{"encoder_arch": "pvt", "model": "image VAE", "dataset": "photos of plants, animals and fungi (iNaturalist)", "train_examples": 77898, "image_size": 48, "crop_scale_min": 1, "horizontal_flip": true, "bottleneck": "kl", "downsampling_factor": 8, "encoder_norm": "layernorm", "encoder_norm_position": "sandwich", "encoder_activation": "geglu", "encoder_mlp_ratio": 4, "encoder_head_dim": 32, "encoder_fused_qkv": true, "encoder_qk_norm": false, "encoder_layer_scale_init": 1.0, "encoder_parallel_block": false, "encoder_inner_norm": false, "encoder_patch_size": [2, 2], "encoder_depths": [3, 3, 3], "encoder_widths": [64, 128, 256], "loss": "l1", "latent_channels": 32, "decoder_norm": "batchnorm", "decoder_activation": "leaky_relu", "decoder_channel_attention": "eca", "decoder_widths": [32, 64, 96, 128], "decoder_blocks_per_level": 3, "decoder_block": "plain", "decoder_attention": false, "decoder_upsampling": "transposed_conv", "kl_weight": 0.001, "init": "torch_default", "optimizer": "soap", "beta2": 0.99, "learning_rate": 0.0032, "beta1": 0.95, "shampoo_beta": 0.99, "eps": 1e-08, "precondition_frequency": 20, "max_precond_dim": 1024, "one_sided": true, "adamw_lr_other_params": 0.0021, "cautious_weight_decay": true, "max_steps": 6100, "batch_size": 64, "epochs": 5.0, "lr_schedule": "wsd", "decay_fraction": 0.3, "final_lr_fraction": 0, "warmup_steps": 300, "weight_decay": 0.2, "adamw_weight_decay_other_params": 0.05}
Rows from block 6 of the encoder, named by matrix and row number. Rows with one number belong to one neuron. Each number is 500 + 25 x the weight over the matrix's rms, rounded and kept within 0 to 999. All counts start at 0. Numbers have three digits each.
# gate: MLP gate (encoder.blocks.6.mlp.gate.weight, 1024x256), inputs 0-85
# fc1: MLP up (encoder.blocks.6.mlp.fc1.weight, 1024x256), inputs 0-85
# fc2: MLP down (encoder.blocks.6.mlp.fc2.weight, 256x1024, transposed), outputs 0-85
gate.520:494494490499512495505490500499502497498502507487498500488502494504508500492486485512494507506505502503510498494489500496491491498490507500496507498507497499490500492499503514497511488506489511501511507495500493498497500487496497497496491510496514508495498501
fc1.520:499492507511502506499500495504506505485489510500498499495495508502500503501496492513502498498495498497500510512501499502508489489503506489500489500492510507495505501502503507499497496491502493510492506504503505500503495501496488491495502498505503494515501511
fc2.520:499505501503503497507502499492498500505492499487505501488493506504496495509503507502499491497497491493505503497504500505506502505496498496495507508497504508498502504499491499505503488500495498494482517504498492505496495498495502493501499494499505497497507506
gate.521:493459498522529508501492537518526509486558492476459533488485486434488509524480430481479575475537501478513510559478447505490468493497511494521515519517528485480511500478494477523463572524498485472470467501498536457512496491540538490540521463537462479486459549
fc1.521:528570493535462498510476517487474489470506445494514492500508499498506512490539491463438507500436526504491511499509464534486523509567491546469511469535516476463421530543473469526474455486464533533504512483510447485474508542514451531530500521460554568493503483
fc2.521:459496499500527549529478508504497475480467509512513492498490505490499563520555466465478544509523487514496477529512513462484507492437484507506549497494537499564472524504511502512477499497463482484611492494481502478538534486492509480503484500517489463506520497
gate.522:506507526478480508496502499487506539524508498490489490498485464488496495515521516501505499488501492504492502506469518503506486480525486510494509514501510488490473492509477481511513535482489500542453498505521486501495502519484535501498496529518524510498500499
fc1.522:532507492523477517520474513495510486495503505463489510510525498518515507471485506532509524509484501500497511461490520493504495507488504499490503510523531487478508510507510507484506495478495496521482513508532466532493483477502511487458459467482541502496501491
fc2.522:519488495501496547500511518492496492494469489526513500516486509485499501518501507507494504501500540514512497506498507480495491501495489497516494495494502521495499508508513499511482494506497494508496523494483495506490517509496502506520488514518499506494490497
gate.523:486474544469477531482509538485464527538480489515464493485510495504510508484478526511507451519486493496495517502460487494505494509531531526490470562518509494515503528503518507507502511514493528505450495495499502468482508505497473512483518508505501495496522499
fc1.523:495517489496504540532496488480487522483495492507490506496502480508507506503495505502485509485498524510490492532512495506485479513509506511523502500495500530482501504502489505502516500490492509502478502483515517501504494503487499512502508504495489515507505492
fc2.523:489517492504517492496499484512525493490515498444488519499504527500498495486474489500507483493497491505500492506498503515535515488489524474492498479504494513469507478493507491497512508492480492486543520523499481507509504492507526520489515478497500513512487505
gate.524:551501498469426521510455509518480548527526537498520483544475506551500544532514444459444483534468512524505527496516483485496469535487491519503479522510487469499550510495542545492542433525523515534508483463581481460513522494493483439472489499509457470506499492
fc1.524:468476525471514474493498524491497471491458472490455474514464500479480477519539473515466511449528505532540505522480536481535475564472470500471518503518443547529509492496504492476466492499488525505541538504457501558476525475501545526526521470520544535433497497
fc2.524:512493529503506526517539438471502512507522479514476483497519492459484512579519515484559539514551525473450528498527492477488491472464473469489443455490474478527501477511478517483467522499492517495502487493500484484505491501508497420497481496470476449464467515
gate.525:597569510520452588493533458519507599498582506506448483518473549505520488474534498535603493442535567494497444505532471495491499482386492449513477479540469470536514447436499486540465421504467538508481552475448543522442495469428495443515470516581423447551459552
fc1.525:448497499540511523510456501446498524519516557546529522404496530584512507505504496437470484565517494510481451566492491485524527535528482489526494488463508556531413438491520547506564506469502478483536528499495538470444530489468481493515516528564482430530511535
fc2.525:530494531499479490475522487505532468470586482520520475557502503492499461511514490539492562510546539537495548442503499444481455426438483431528494531467517405481539504482498478474470463499563509492437520491503504491461484524527524471493479496479523492472389448
gate.526:465481498512494476478477525536515439551470508516528500521530524528477540455487479479487504515515502488459517491518507468526482505477512515546446536490527441510470478495532464485478527479532497504497511487517451500487500517518498521512523472524533436500468482
fc1.526:492501494533482536538516443482507562536553505530483487527570489456489455482528534548456451466510458532470496443515473511475517463487508489518533503506513464527495511464471485547529514493511466569482494463494497516539477455485523533502521529505486462495450493
fc2.526:507479470522508537514523506502493452457509500506489490532478522502513502504510470492469460529502537530495489529516465450524488487515495502511561491492488560523507519504523512507477529530470480458478508498460498465536562509511508556523503517522483523489467474
gate.527:515505496477504504505500494499507500478515458491502491516500492479494520489522522503492511531484519532510511499475519495473491498491493504491499528476469495506516512504488493477486493490485519487505494507511506488465474458518458514519496479490518523499498473
fc1.527:497499484493495470524508499515494486510512501481482495500495517506501485462494491480509489510503486506482500498499489491506490481504503515514495505496519495492511492503499510499488531515491507477502508495516500486495505498518487487487484504498485498496504496
fc2.527:521506503505494486479537482504507509488504481479489510451466521497500489508512521501498494503492506491500493494483497484511502504513508483505503511499513509472490496504492507501499488499491498505437564492456467566462491504508487506532501492487497482526493533
gate.528:498504501503501502501511506500496499497500493499497509497498503501496505502500493497506491495495502505508503508501490497497501492499509508501496500495499498505498508503506495510497502497499522502500501494499490497494495503499494505504500508511505498505500486
fc1.528:500500504508508509509497504496485503495500499495503496504497494502498505498492495500498507504498502502500496495500504504504508502495501503499504504511494505502504500495501496493498500506494503499500497505501495498502511496496494495498506491497490503495495506
fc2.528:503495494503497504504506499502504498497494494494498503496507492501502495500494492498502497501507501506496500507502503498499504502494507497501495498505503496504495492504502495497502496496508502500500502499502505498504500495497504498511504503499500494500493498
gate.529:503496496504502498507498500502500502498499497499503503503494494500501502504503503498501501510501503495495504500500500498502504501503501504500501499502497500496496490504499502497497495495496499497502493492505502497499494503500499505504505499498501507494504504
fc1.529:500505498496500499503494502497503499503500497498498500498503505500499498497495500504505499503497500499502498503500500499501498503499502494504495503501502501501502500503506496496497500499503503504500496501502504504497505498493502500501504498499501498503498497
fc2.529:501501501499497501501501498502500497501497498499497502502497501499501496498497502503499500498501503498499500499503500501501497501501498499501498497501498497498501500498501499502502501499501500502499501501501502503499501500496501498499497501502496500501499499
gate.530:498498503498500498499496506497501499505497502498502506500503505499499503506497502501501504497501504499503498500493497492503497504498499498491505495506491496505502501495508502505497505499499503501502491495510503505499509499500508495503496504501503500503503500
fc1.530:500507500507506507494496495506495500499497500502501499498498501497494499497503503495498496498494501503500502500498506502500493494497499508498496493497495501501502500502497498497496497502498494499502502498502504497495494499499508506497494504504502506496490507
fc2.530:501501497501500500501501498503495505500499502502495494498495500499498502499499500497501500501502501498502503502501502502499501493498502502503500499502495500502500500503499495501501499498501497501500503502497500496501498502499503504496503501502499502502502502
gate.531:420522566509494459439508500545498517495483514495525498497472496512488453431527469516523523531460554489520532597506491520417540510428492464460463431482461493535482413470558527473536398451454472569578528430431566467509491553508514557523491518495601448517538522
fc1.531:510511487529486548504501471469538525404508454465544443486495547512507512437508477490527462509476535557524503513560465477531523505509459497537537442461543490447518431547441546454501465568483476374485498489476507566472489523559585536502462427466500500514503546
fc2.531:484511508462488468478479498521541552514581476490501524508545463512507481460455507492563489459490464483502495508497477534512539499544542514506466490498500515494493485528506484469515563471494502511496409491541461467527466499505532494421526497486446513496540501
gate.532:504489534522534487485496480486483533508490527498500508468491498490511497474516513558441533487539498494518492524473526499493502476517522515498501496476535530543468477501530451522490522485513538500507552512518533513480498504489502495494501511546514494541505467
fc1.532:450476424525495517481517518529499487490510499488509472541493499494509484484514538429517520489455459524498504494556478497505498493523499456500494462447508477466461494493489524531474479549485472436487468527538491588501499514516544481518510503478582470493476536
fc2.532:465511484503515571551481557472454473476447512509485478538510476509493502480516523486496536510489515498490479487512496482499507522483499518497505495506515520513491530502499521501490468511505489469550471499517511479516513499486481468516502486500516503477556483
gate.533:495500491480506501494503502509493494478503494501489510492494512491514506495508498512518526497497498505505497509493500505491483500497503507497476515509513501507507494488501510496508501495499511491506532476490495504495490498527503507512510502505519502505495495
fc1.533:493496494489507483488507506510496500489493497492500495504492502497499491493508494506507501502505495497496503504499499495495495501492503506502497510503511499501502494487506499499504500507506512498514507496498500499496503493507508504505503502503498499501505497
fc2.533:509502498497500496509508499503502495497502497496488505483483508496500499494499503502504508502497503497504496503495497493504496498502501497501503501501505497493502501498495505500498495497497497501510540495486482516498493499504492503511501495501509500504487501
gate.534:498490511500497484507502489496493513492504500492497508498498508515501500497488496505508522502505501502500502517496508498501486496495509505497498520495514500510504507485505498483500508475514517504515512496506502483491501504506484504493497508521496505507498491
fc1.534:494490505502501504497500505502501495505504502503500498505506488504500505496503499505495494504505507498500498501503491496494499497487503497501501493500518490505502497499497506499486493502502500499492509501500497488493500502502474488499503496484508495504499496
fc2.534:494490502506499512498481514502494494494499507512509489535518489505504507502498492506505512499510504510502502504503499506491492500488492512497496490498499487523503498494512500502497499499508510501542461503535518458514505499495519496478498509506496508486495487
gate.535:505502473509506502497484531489498469490506501481498513533526488511499478489479506475569481510463465501490516450505485484494491481523515539506512518520507491484500508489488478506484487525500508495451477498518509488504509507523513472459511519476526525445488473
fc1.535:525502482491501516487505513493512459520515482525493500505491509483498508513527500474524513511471498493477477483509499505504498469527480529469511490517483480481520502471492498514521499525491511497514498500501484512510494502503498511521497499498520509474476498
fc2.535:477524507499502484495488487500500523499481497509500508450505504496508511510507502510476506494495500523516462488478501534489520524546497516503506505512503525490485515522476497489502524493489509495552508505491518515483504492509511521518504489478489523515528527
gate.536:487508504513501496488502519496500488488494497521506503495499500505510496508477503496493498491498515512509497487480504509507511505490510515509497482501503497512495508500504496487499499514499506502490502501500494499506501494509513492498508507488500492493500500
fc1.536:492505507512509500506508523498502493489498496519507491499501500496502492498503484510507496510494510512509495495491497503509504494505501488502505497495503494505510497493498491502495490495492501502493500497504502499499508488508510503489504513505505500497502497
fc2.536:505504504492505496497499509511502496498501498507490497507503492496494501498498497497514501490484510519499504488497492504500505501503498504498497493505493504499499512500496507494500498507495494509501499502499486508502493490495489498506503493493504494496492501
gate.537:471480423445491527523483485507472492468500462507420475522495529465516493493562513510546482492494496484480489513572467531515510467521482465496552528514495483450507468500472527500483468511496465437465491448485457516480481497481561471476457482495491536498472515
fc1.537:477540478471478445515547541475496497536539513536508539463511502518475447463497497476562510498529497500441483410498501519479538466564527517536451481501532467462488535512477465459510544560482409465493490505541504506495505506508513446483484436459514509545513437
fc2.537:508465496479503497541498462515480482441541499494513490565509512477486492540506491471480505475529526519512483549537464448525472461503498485500518475485486493553473482514479473468461515483492518469512504520478480492581543536502499498523511483505468487472493487
gate.538:423514436520514486460499478523480380540504489457471493472482523534476502498477469478510507475457491488499472498463498547460512545573498552498499503444459523536480509547510487488510544554522525456514518568521478575498488507554492537491491434486555488513501499
fc1.538:540520548500478501494505513524548585523479527549514529524581507472488520533499505602516360489498506524554487503460421493499515484569481515471479475507492468492487489462537502480528491481521563419492514477518441517483497527499507484489485507469486520530516433
fc2.538:466492466571516497452494548520514478472610603471476515517528497511459499495534427551472437431479492470493481563501432510541531500485484496496528477510558526520474516484534525541525507512461486463458366564454449448560531507505499552431523495495486563478532444
gate.539:438524411573533469466547397579486423457531523525557537506589567522487434529526445461495506512521515449482471493517452550497479546553558441505491439559411499484603521420505560515493553496541479442482476496460515499512530443429534494554532466489485503506446502
fc1.539:509553437543489503523488504508477547473519490522570465531514533543513462447517515564475416482524506483537568494504504491436488383509522495497541542491480504498556498476512509471507498503510531492487482517533488501505496466540568535464485478535479479477430489
fc2.539:520419507511460526522536417557505454445590488511495499541493458473495518546477512517494499507508512506491477525485500505496423428498449501454470472501444496539518514514518482462417489513513568473535493469454516559473496512517536464596481498528485482479494527
gate.540:521475497518471529505515501498597489476545518500471554521489448484475565491455461510522563537462513454513504496438499508564479566466562437522475481465445452417507456447473531528448513535516510474492483499559539479540517456499448512420513479500602527509485505
fc1.540:492554507508522549508438552495501560488463551508421484500562517466445505496425505554574446497466433526512560480518459552488509455442561452555534573470557494555485514449525481544525475451465495499461497538562463513499484515484463488450496505498480474518503473
fc2.540:466516483499464490623451496444517467492476511454514536501593507533511549472436500424485503486475549538444547517501537462485491516519505506556430437460522552435540460481518504483479445491503456480539518515545548466523473533514444461455514503548542505552500473
gate.541:494524499490491527548469501510463495547561496496508508523512463476511535459480518494439476505506504502521503513492504492469535575459507475527497573500478490538529520525473460448521435476525486502469480496469470490512552503476484506533503475484573490463516479
fc1.541:510503488513459549506491521525454527504505509479516518493501490497484494536493485504464503504505522484506505525505494496501479517502496512504534506527462483556485503498523508525504482451532536488490488494469524519485475487500544490514443528502493473480509492
fc2.541:515507509491493511493488484497514502519494495496478508525517502525507504492483501498518467503495511511481530475483529460497476521476512501498476522508491511441518483503515487497488503518517481527486520500560536487522481507500482502471508498493502521501501475