A small image VAE, trained from scratch: encoder arch pvt.
Rows from block 1 of the decoder of a small image VAE, named by matrix and row number. Each number is 128 + 32 x the weight over its row's rms, rounded and kept within 0 to 255. All counts start at 0. Numbers have three digits each. After the name is the row's rms in percent of the matrix's.
After each channel's rows are labels from the 100 images, of 14976, where the channel reaches its highest value: "top examples" is what is common among them. Only what is clearly more common there than usual is listed. The data: photos of plants, animals and fungi (iNaturalist).
# conv: 3x3 conv (decoder.mid.1.conv.weight, 128x128x3x3, each kernel summed), inputs 64-127

conv.72 113:153109156169111171081128193129209127129119109127119126158168116193121151131179151166161173169119131116130115164092110141179132148145193197130169127153198140110166129124095106138128109137155113
top examples: order Lepidoptera

conv.104 191:151166134207107124139166133095133121144122138123174137120244132147124140146161100140121139203118066125164152118155110134101100108152171047183101088094126100100163120139129113152133090167144137
top examples: phylum Arthropoda; class Insecta; order Hymenoptera; family: Apidae

conv.20 107:149140093063204117097131139179070148138162150171046155128117141134143075140175150065150115082155135150156119171121149139061143167156070149143154142132078059156115122139148127128182126100110165
top examples: phylum Arthropoda; class Insecta

conv.97 104:112124112051105173086135157158119153074147131177100182139050150178129152183123095087143109116137116142115112143126161159153128180133091125100133163124136126151150178151156159139142172125098117
top examples: class Insecta; phylum Arthropoda

conv.21 070:149164180175138164129115156154149120216140135137183081147125085092150169148134108146143107135098108181089142109087174164098073108155156144151152094162171161124163158097090128161147169105181116
top examples: class Aves

conv.127 129:163161120209125106182184158099086134171125148129177141117186172122150130129132116206149157140123092116142144082171122128084106115147149075166125115118153142111131131152126109149143136146124160
top examples: phylum Arthropoda; class Insecta

conv.122 125:113146125109129142172076137150080140132147117134051124114120154125140104109092162134140143077131194125123110116173119160181132156167056165076146176145096143167115150154117181127108136124132184
top examples: phylum Arthropoda; class Insecta