From a checkpoint of a small image VAE.
Model: 5.2M parameters, 48-pixel images, encoder arch pvt, encoder norm layernorm, encoder activation geglu, encoder patch size [2, 2], encoder depths [3, 3, 3], encoder widths [64, 128, 256], decoder widths [32, 64, 96, 128].
Training: 6100 steps, batches of 64.
Rows from block 7 of the encoder, named by matrix and row number. Rows with one number belong to one attention dimension. Each number is 128 + 24 x the weight over its row's rms, rounded and kept within 0 to 255. All counts start at 0. After the name is the row's rms in percent of the matrix's.
# v: attention query, key and value (stacked) (encoder.blocks.7.attn.qkv.weight, 768x256, the v third), inputs 64-127
# proj: attention output (encoder.blocks.7.attn.proj.weight, 256x256, transposed), outputs 64-127
v.93 044 [143 122  77 105  96 132 144 135 114 141 147 100 100 145 112 120 110  73  81 182 134 138 141 108 120 123 118 135 146  87 118  82 118 123 144 132 146 120 144 158 158 162 117 161 127  89 101 118 141 111 128 117 124 123 118 138 152  98 115 166  81 131 142 133]
proj.93 096 [143 160 106 130 127 123 240 129 128 130 129 134 115 138 109 133 130  68 117 142 174 135 129 143 130 132 116 127 131  90  89  93 131 128 132 122 130 130 126 127 121 131 125  72 113 130 122 139  59 132 131 125  52 152 131 118  84 124 126 129 121 146 128 127]
v.94 027 [140 139 142 172 104 120 112  72 138 131 129 151 122 109 138 115 119 114 141 130 148 168 121 123 129  97 149 128  67 159 135 153  97  81 115 155 118 129 103 131 110 136 109 127 144 179 138 133 103 125  88 138 116 120 122 106 130 129 135 158 163 149 171 123]
proj.94 043 [127 140 146 121 106 132 221 125 123 143 130 139 144 148 110 123 142  84 133 116 166 131 134 153 132 126 129 137 112  83 122  94 126 114 116 115 139 131 138 124 137 103 124  71 125 129 120 137  45 125 126 129  79 159 123 112  95 129 119 128 125 150 125 130]
v.95 050 [130 128 113 142 129 168 125  98 150 121 104 129 158 120 123 116 131 123  92 105  70 143 111 143 102 118 145 117 145 116 130 143  80 139 113 153 140 141 124 117 116 129 120 181  95 116 106  98 111 115  83 110 122 127 106 140 122 106 114 126 118 112 125 133]
proj.95 135 [139 144 120 128 131 129 245 128 127 130 129 129 118 134 112 130 132  78 126 134 167 133 128 139 128 131 120 132 129  91  96  92 127 125 126 122 126 127 131 131 123 128 129  68 123 128 128 137  45 129 128 127  56 152 130 118  76 128 131 126 129 143 128 130]
v.96 066 [183 124 117  94 143 149 121 147 107 111 134 123 119 109  69 122 150  85 104 173 129 150 114 103 142 149 129 112 155 125  95 132 107 133 126 132 122  94 142 111 138 128 123 127 108 101 114 142 135  99 164 114 110 150 120 168 171  74  90 130 104  86 149 129]
proj.96 060 [103 162 182 133 118 140  33 123 114 146 129 117 136 109 135 121 118 194 157 129  62 131 123 104 130 112 144 130 150 167 170 146 101 131 130 150 117 107 133 129 118 121 114 153 101 127 136 125 191 129 125 105 158 111 109 117 170 122 123 124 124 128 142 124]
v.97 072 [139  97 129 121 136 113  98 169 124 163 116 127 149  96 174 128 133 177 157 116 103  98 158 130  73 123 148 102  99 115 150 106 148 126 112 114 125 107 104  88 123  71 156  86 153 108  98 129 135 150 146 140 139 116  95 121 116 151 151 105 137 147  98 127]
proj.97 042 [106 129  82 108 117 112 181 118 139  99 129 145 124 129 114 127 150 136 123 118 167 106 141 119 115 120 129 144 111  95  98 141 141 112 127 100 118 170 130 140 131 130 158 131 113 127 133 139  93 124 129 132 165 107 133 117 170 132 148 117 124 121 148 148]
v.98 220 [113 199  67 175 116 152 115 148 142 126  72 137 131 107 148 130 129 104 125 134 142 135 126 142 111 122 118 109 140  99 140 120  94 132 137 142 150 155 120 125 143 147 172 160  76 127 113 105 113 133 112 134  83 120 139 163 143 116 109 121 126 140 131 144]
proj.98 176 [141 137 123 128 129 128 243 126 125 129 130 127 120 132 115 130 128  81 119 130 165 131 129 141 126 128 122 133 126  87  97  96 128 128 129 123 127 125 129 129 117 130 126  68 127 130 129 133  42 131 126 125  53 159 129 120  71 128 129 131 129 139 125 126]
v.99 054 [175 138 153 132 159  74 151 142 113  98 142 118 118 167 153 103 110 126 153 141 124 104  57 132 128 109 131  85 151 134 143 116 105 124 114 102 153 107 146 117 155 128 134 137 105 104 147 118 162 128 123 127 135 137 143 117 112 115 125 118 115  93 186 135]
proj.99 037 [130  97 170 125  76 149 177  88 149 153 126 150 104 153  85 131 127  71 154 125 131 129 128 132 100 136 108 115 132 124 132 110 107 119 105 150 135 106 117 132  97 135 113 107 100 120 139 115  84 133 123 136  52 119 122  99 113 152 126 127 144 166 148  94]
v.100 084 [130 169  90 175 144 175 125 141 119 120  85 146 120 120 128 120 146 104 119 148 159 130 116 145 119 135 120 100 164 105 121 118 110 137 153 145 121 125 118 134 157 125 160 146 105 128 106 104 131 114 133 124  86 137 154 162 160  99 106 140 123 136 131 142]
proj.100 149 [141 151 125 129 128 129 238 129 127 130 131 127 122 128 117 127 128  82 125 136 157 133 130 134 127 123 127 135 129  90  94  93 129 131 129 123 129 128 130 128 118 128 126  67 120 130 126 136  43 130 124 126  45 162 130 123  72 126 124 126 128 140 127 130]
v.101 049 [183 115  88 159 129 123  59 155 105 128  97  76 148 113 152 141 154  77 130 137 145 130 128 141 113 109 107  85 159 145 177  92 109 114 129  88 124 121 125  98 147 100 163 148 120  98  91 105 166 144 143 110 127 161 102 151 140 129 161  94 140 130 120 151]
proj.101 077 [137 147 142 125 120 128 248 126 136 129 132 136 122 136 105 122 134  81 122 134 148 130 126 139 119 134 140 136 129  77 102 115 119 132 123 147 130 130 126 126 119 125 119  52 119 137 125 145  35 131 129 126  58 162 126 114  89 132 129 128 128 156 133 129]
v.102 064 [134 139 117 112 106  55 138 135 132 147 129  83 106 134 157 138 113 118 145 128 169 128 122 164 147 155 148 142 141 136 168 149 154 107 125 109 145 115  71 153 126 120 106 120 123 121 110  82 132 144 141 144 139 135 114 123  93 148 139 127 137 158 112 102]
proj.102 080 [120  83 126 121 134 131  15 126 132 128 120 137 137 127 136 123 124 164 128 111  99 137 117 128 137 136 126 127 110 161 174 167 119 123 121 130 129 126 122 129 130 130 121 197 139 128 131 118 197 128 136 134 236 110 117 127 170 132 140 128 133 122 136 119]
v.103 075 [121 111 124 105 156 178 141 167 140 126 130 128 135 101 131 133  98 192 156 120 121 126 141 113  90 148 124 117 112 111 146 141 121 135 117 114 120 177  83 102 128 119 119  89 128 171 120 130 145 115 124 153 128 103 114 130 136 116 148 114 156  71 132 113]
proj.103 044 [123 227 122 119 114 143 132 101 134 130 115 126 122 103 104 124 127 132  73 125 177 159 147  90 145 104  98 128 115 132  88 107 153 138 151 139 144 134 131 145 108 137 135 119  62 109 150 126  78 132 113 127  85 121 121 121 122 119 111 130 110  93 158 135]
v.104 060 [101 142 113 138 139 166 131 142 111 120 136 147 117 113 115 119 124 124 141 123 166 120  96 177 103 136 123 102 144 133  91  91  92 117 147 129 120 122 103 111 140 119 144 164 122 146 101  82 132 110 129 141  85 129 129 139 173  96 105 131 124 128 143 134]
proj.104 133 [140 153 119 130 131 130 245 130 124 128 132 126 120 129 116 129 131  87 124 135 161 132 130 133 126 127 122 131 129  88  99  95 133 132 130 125 130 126 128 128 116 129 128  62 118 130 130 133  48 133 129 124  44 160 128 125  73 129 129 125 128 139 124 131]
v.105 045 [160 115 117  75  87 128 136 142 108 154 169 154 145 186 113 107 143  67 112 137 138 144 152 137 127 123 128  74 109 146 107  79  88  97  98 128 135 115 144  93 119 120 139 103 159 145 136 133 150 129 160 123 142 126 103  93 146 113 112 125 106 146 161 119]
proj.105 121 [113 105 141 128 127 130  15 126 130 127 129 129 138 125 137 126 128 188 138 122  91 119 128 118 127 126 134 125 131 164 159 162 129 127 130 130 127 127 129 127 137 123 131 183 128 126 130 121 210 127 131 128 201  92 124 137 185 129 131 126 128 113 127 126]
v.106 136 [131  83 172  93 121  74 120 137 142 150 157 117 165 144 136 147 141 141 138  98  94 101 141 132 126 125 163 157 114 125 131 120 164 118 117 110 119 102 141 120 107 106 112  92 147 120 131 151 127 148 132 139 161 135 102  96  95 166 164  97 134 149 107 120]
proj.106 150 [114 100 127 127 132 128  26 128 128 121 124 128 141 126 145 126 129 176 133 120 102 122 126 121 133 128 129 122 128 167 155 161 133 124 128 129 129 132 129 123 143 128 134 191 138 126 130 121 214 128 131 131 224  88 128 133 182 133 129 128 126 107 130 129]
v.107 070 [164 101 132 121  83  86  65 148 117 170 116 113 161 132 155 142 179  62 119 113 115  75 146 133  97 120 134 107 138 120 185 125 137 108 109 124  94 106 133 103 135 100 133  99 134  83  96 124 130 137 167 132 132 143  82 137 111 146 128  99 120 177 111 130]
proj.107 065 [100  83 149 126 136 134  37 134 135 113 132 139 144 119 133 125 148 176 153 125  93 100 132 107 124 132 134 120 134 152 141 167 116 122 126 142 129 135 128 121 135 118 140 171 133 127 137 124 189 128 127 127 233  87 124 125 192 135 142 117 130 113 133 138]
v.108 083 [127 114 119 127 130  62 108 135 134 179 161 112 158 122 154 125 153 146 155  90 118 102  94 153  96 148 150 145 111 124 148 116 161 109 112 111 119 122 138  95 106  98 121  87 147 116 109 113 123 157 130 161 166 145  98  76  97 154 178  90 146 152  99  98]
proj.108 061 [121  75 109 127 139 134  71 143 123  91 131 136 149 138 148 123 139 158 137 130 120 103 137 130 145 133 118 102 143 156 127 142 158 115 123  97 121 168 118 128 151 125 159 185 141 115 149 116 178 127 140 127 233  64 133 147 172 154 134 113 127  91 130 124]
v.109 050 [178 126 123 112 168 182 103 192 141  89 152 126 118 151 161 119  83 132 119 127 142 147 134 118  68 123 120  96 146 154 128 168 129 130 146 113 111 189  91 117 160  83 163 123 135 159 107 128 147 124 160 129 106 122 118 136 189 123 170  80 167 104 134 140]
proj.109 047 [134 212 139 125  89 148 198 129 136 130 127 102 126 126 102 128 135  97  90 161 122 145 125 120 147 121 129 146 138 111 128 104 101 133 129 152 131  95 126 137  86 123 119  99  60 135 134 141  51 125 145 136  27 158 136 128  97 129 113 137 122 161 144 129]
v.110 066 [149 120 103  94 169 181 113 155 124 100 135 143 131 127 116  96 101 122 126 163 155 130 136 141 119 153 104 101 156 144 103 125  85 123 144 116 115 164 121  94 147 130 151 152 129 119 137 106 162 103 158 126 100 120 137 152 179  95 127 113 131  82 165 125]
proj.110 067 [137 208 142 130 115 139 210 124 129 151 134 122 119 122  98 124 128  98 121 139 144 151 124 122 136 127 117 135 130 112 115 102 112 130 128 149 127  97 116 140 108 123 123  63  69 121 140 122  49 130 126 131  16 172 120 109  87 123 121 135 122 132 136 129]
v.111 046 [108 149 105 142 134 139 170 127 108 118 123 124 102  85 113 110 131 189 135 130 144 113 104 132 161 158 147 155 143 101 110 128 119 129 148 129 142 119 163 137 132 151 110 147 120 132 148 118 129 119  97 161 130 131 131 103 111 132  96 122 140  99 124 102]
proj.111 102 [145 155 115 127 132 125 230 128 127 129 124 129 114 127 123 129 124  82 125 136 163 134 131 138 129 127 120 133 129  93  89  87 136 130 131 115 129 132 121 130 124 131 126  72 126 127 124 137  52 132 126 119  51 155 132 122  65 125 126 124 127 133 124 126]
v.112 072 [ 87 119 143 132 117 154 207 100 121  69 127 143 121 136 109 143 110 104 116 160 130 145 141 143 128 145 141 135 144 117 101 114 129 151 163 160 165 105 140 172 141 153 106 130 125 152 163 135 120 122 128  99  89  97 199 160 125 117  99 177 117 131 155 119]
proj.112 071 [120 100 104 134 139 114   4 132 119 127 133 120 139 112 167 137 127 191 132 129  99 130 125 127 124 115 130 122 116 160 148 159 157 123 134 128 127 124 139 114 141 137 134 173 141 122 120 128 195 123 122 118 173 119 131 147 157 129 121 126 126 122 110 140]
v.113 077 [ 87 136 130 122 137 167 157 129 105  69 106 156 113  96 112 136 109 160 131 170 143 166 145 129 110 138 134 124 120  93 110 140 111 120 146 150 178 127 114 142 117 155 106 128 130 154 183 144 110 129 139 121 107  76 203 139 158 129 122 137 148  92 150 107]
proj.113 040 [142 149  79 122 169 116 115 151 117 178 125 101 119 132 141 117  99 167  78 120 175 141 108 152 156 127 126 161  98 141 117 115 131 131 133 125 128 102 123 149 118 153 119 131 113 113  94 165 140  99 114 127  63 156 130 117  93  89 122 161 126 159 108 124]
v.114 079 [101 136 133 119 109 134 194 125 101  68 129 134 104 147 123 137 118 130 109 157 140 140 140 131 171 134 155 129 130  90 123 139 116 127 143 141 174  98 142 197 132 150 118 129 113 138 178 127 116 147 135 119 105 105 189 139 101 130  76 173 112  90 155 121]
proj.114 094 [132 104 124 131 136 122   7 128 122 127 129 126 136 112 152 131 119 188 134 123  99 133 122 127 130 121 137 131 123 173 156 159 131 133 133 122 129 118 131 122 134 138 122 187 150 131 121 130 210 127 126 124 188 108 129 136 170 121 122 128 132 121 120 126]
v.115 220 [136  44 188  73 121 100 154  99 118 123 196 122 118 155 107 122 120 136 126 130 110 124 128 114 150 136 146 144 119 156 119 138 149 119 117 128 124  91 139 142 109 114  80 102 193 131 155 146 136 128 150 120 175 128 125 113 104 137 133 147 125 113 138 108]
proj.115 176 [116 113 134 126 128 128  13 128 130 126 124 129 136 123 143 129 128 180 133 124  94 126 126 119 131 127 132 123 130 167 160 162 126 127 129 133 129 128 126 127 137 127 129 188 130 127 129 119 213 129 130 129 201  99 126 130 184 130 127 127 128 116 131 130]
v.116 045 [135 130 117  94  88 112 150 132 138 103 171 128 150 165 121 127 115  77 120 119 157 132 135 161 169 141 120 128 115 108 124 102 142  95 128 138 147 116 126 168 123 159 117 112 144 125 146 130 124 121 154 131 129 115 142 125 142 111 136 162 140 137 163 108]
proj.116 124 [110 100 132 128 128 131  14 128 128 128 126 127 140 125 141 127 126 182 138 122  93 125 125 120 132 128 130 122 127 165 162 166 128 131 127 132 126 126 129 129 134 125 131 186 135 132 130 119 210 126 129 129 203  96 124 134 175 130 127 126 128 111 129 127]
v.117 122 [126 166  94 141 139 181 132 125 117 108 105 149 125  99 117 118 118 102 129 148 156 143 120 153 115 136 110  93 145 114 107 114  91 135 152 146 134 152 121 131 161 131 158 152 110 135 103 102 133  99 138 126  87 129 138 156 176  84 111 148 120 131 149 140]
proj.117 150 [142 157 128 126 127 130 236 126 127 135 128 126 113 131 111 128 126  82 123 133 155 133 131 134 123 125 124 133 128  89 101  97 126 133 130 126 127 123 129 132 114 128 126  66 116 132 131 136  45 130 125 125  34 163 127 121  72 124 125 127 128 144 126 127]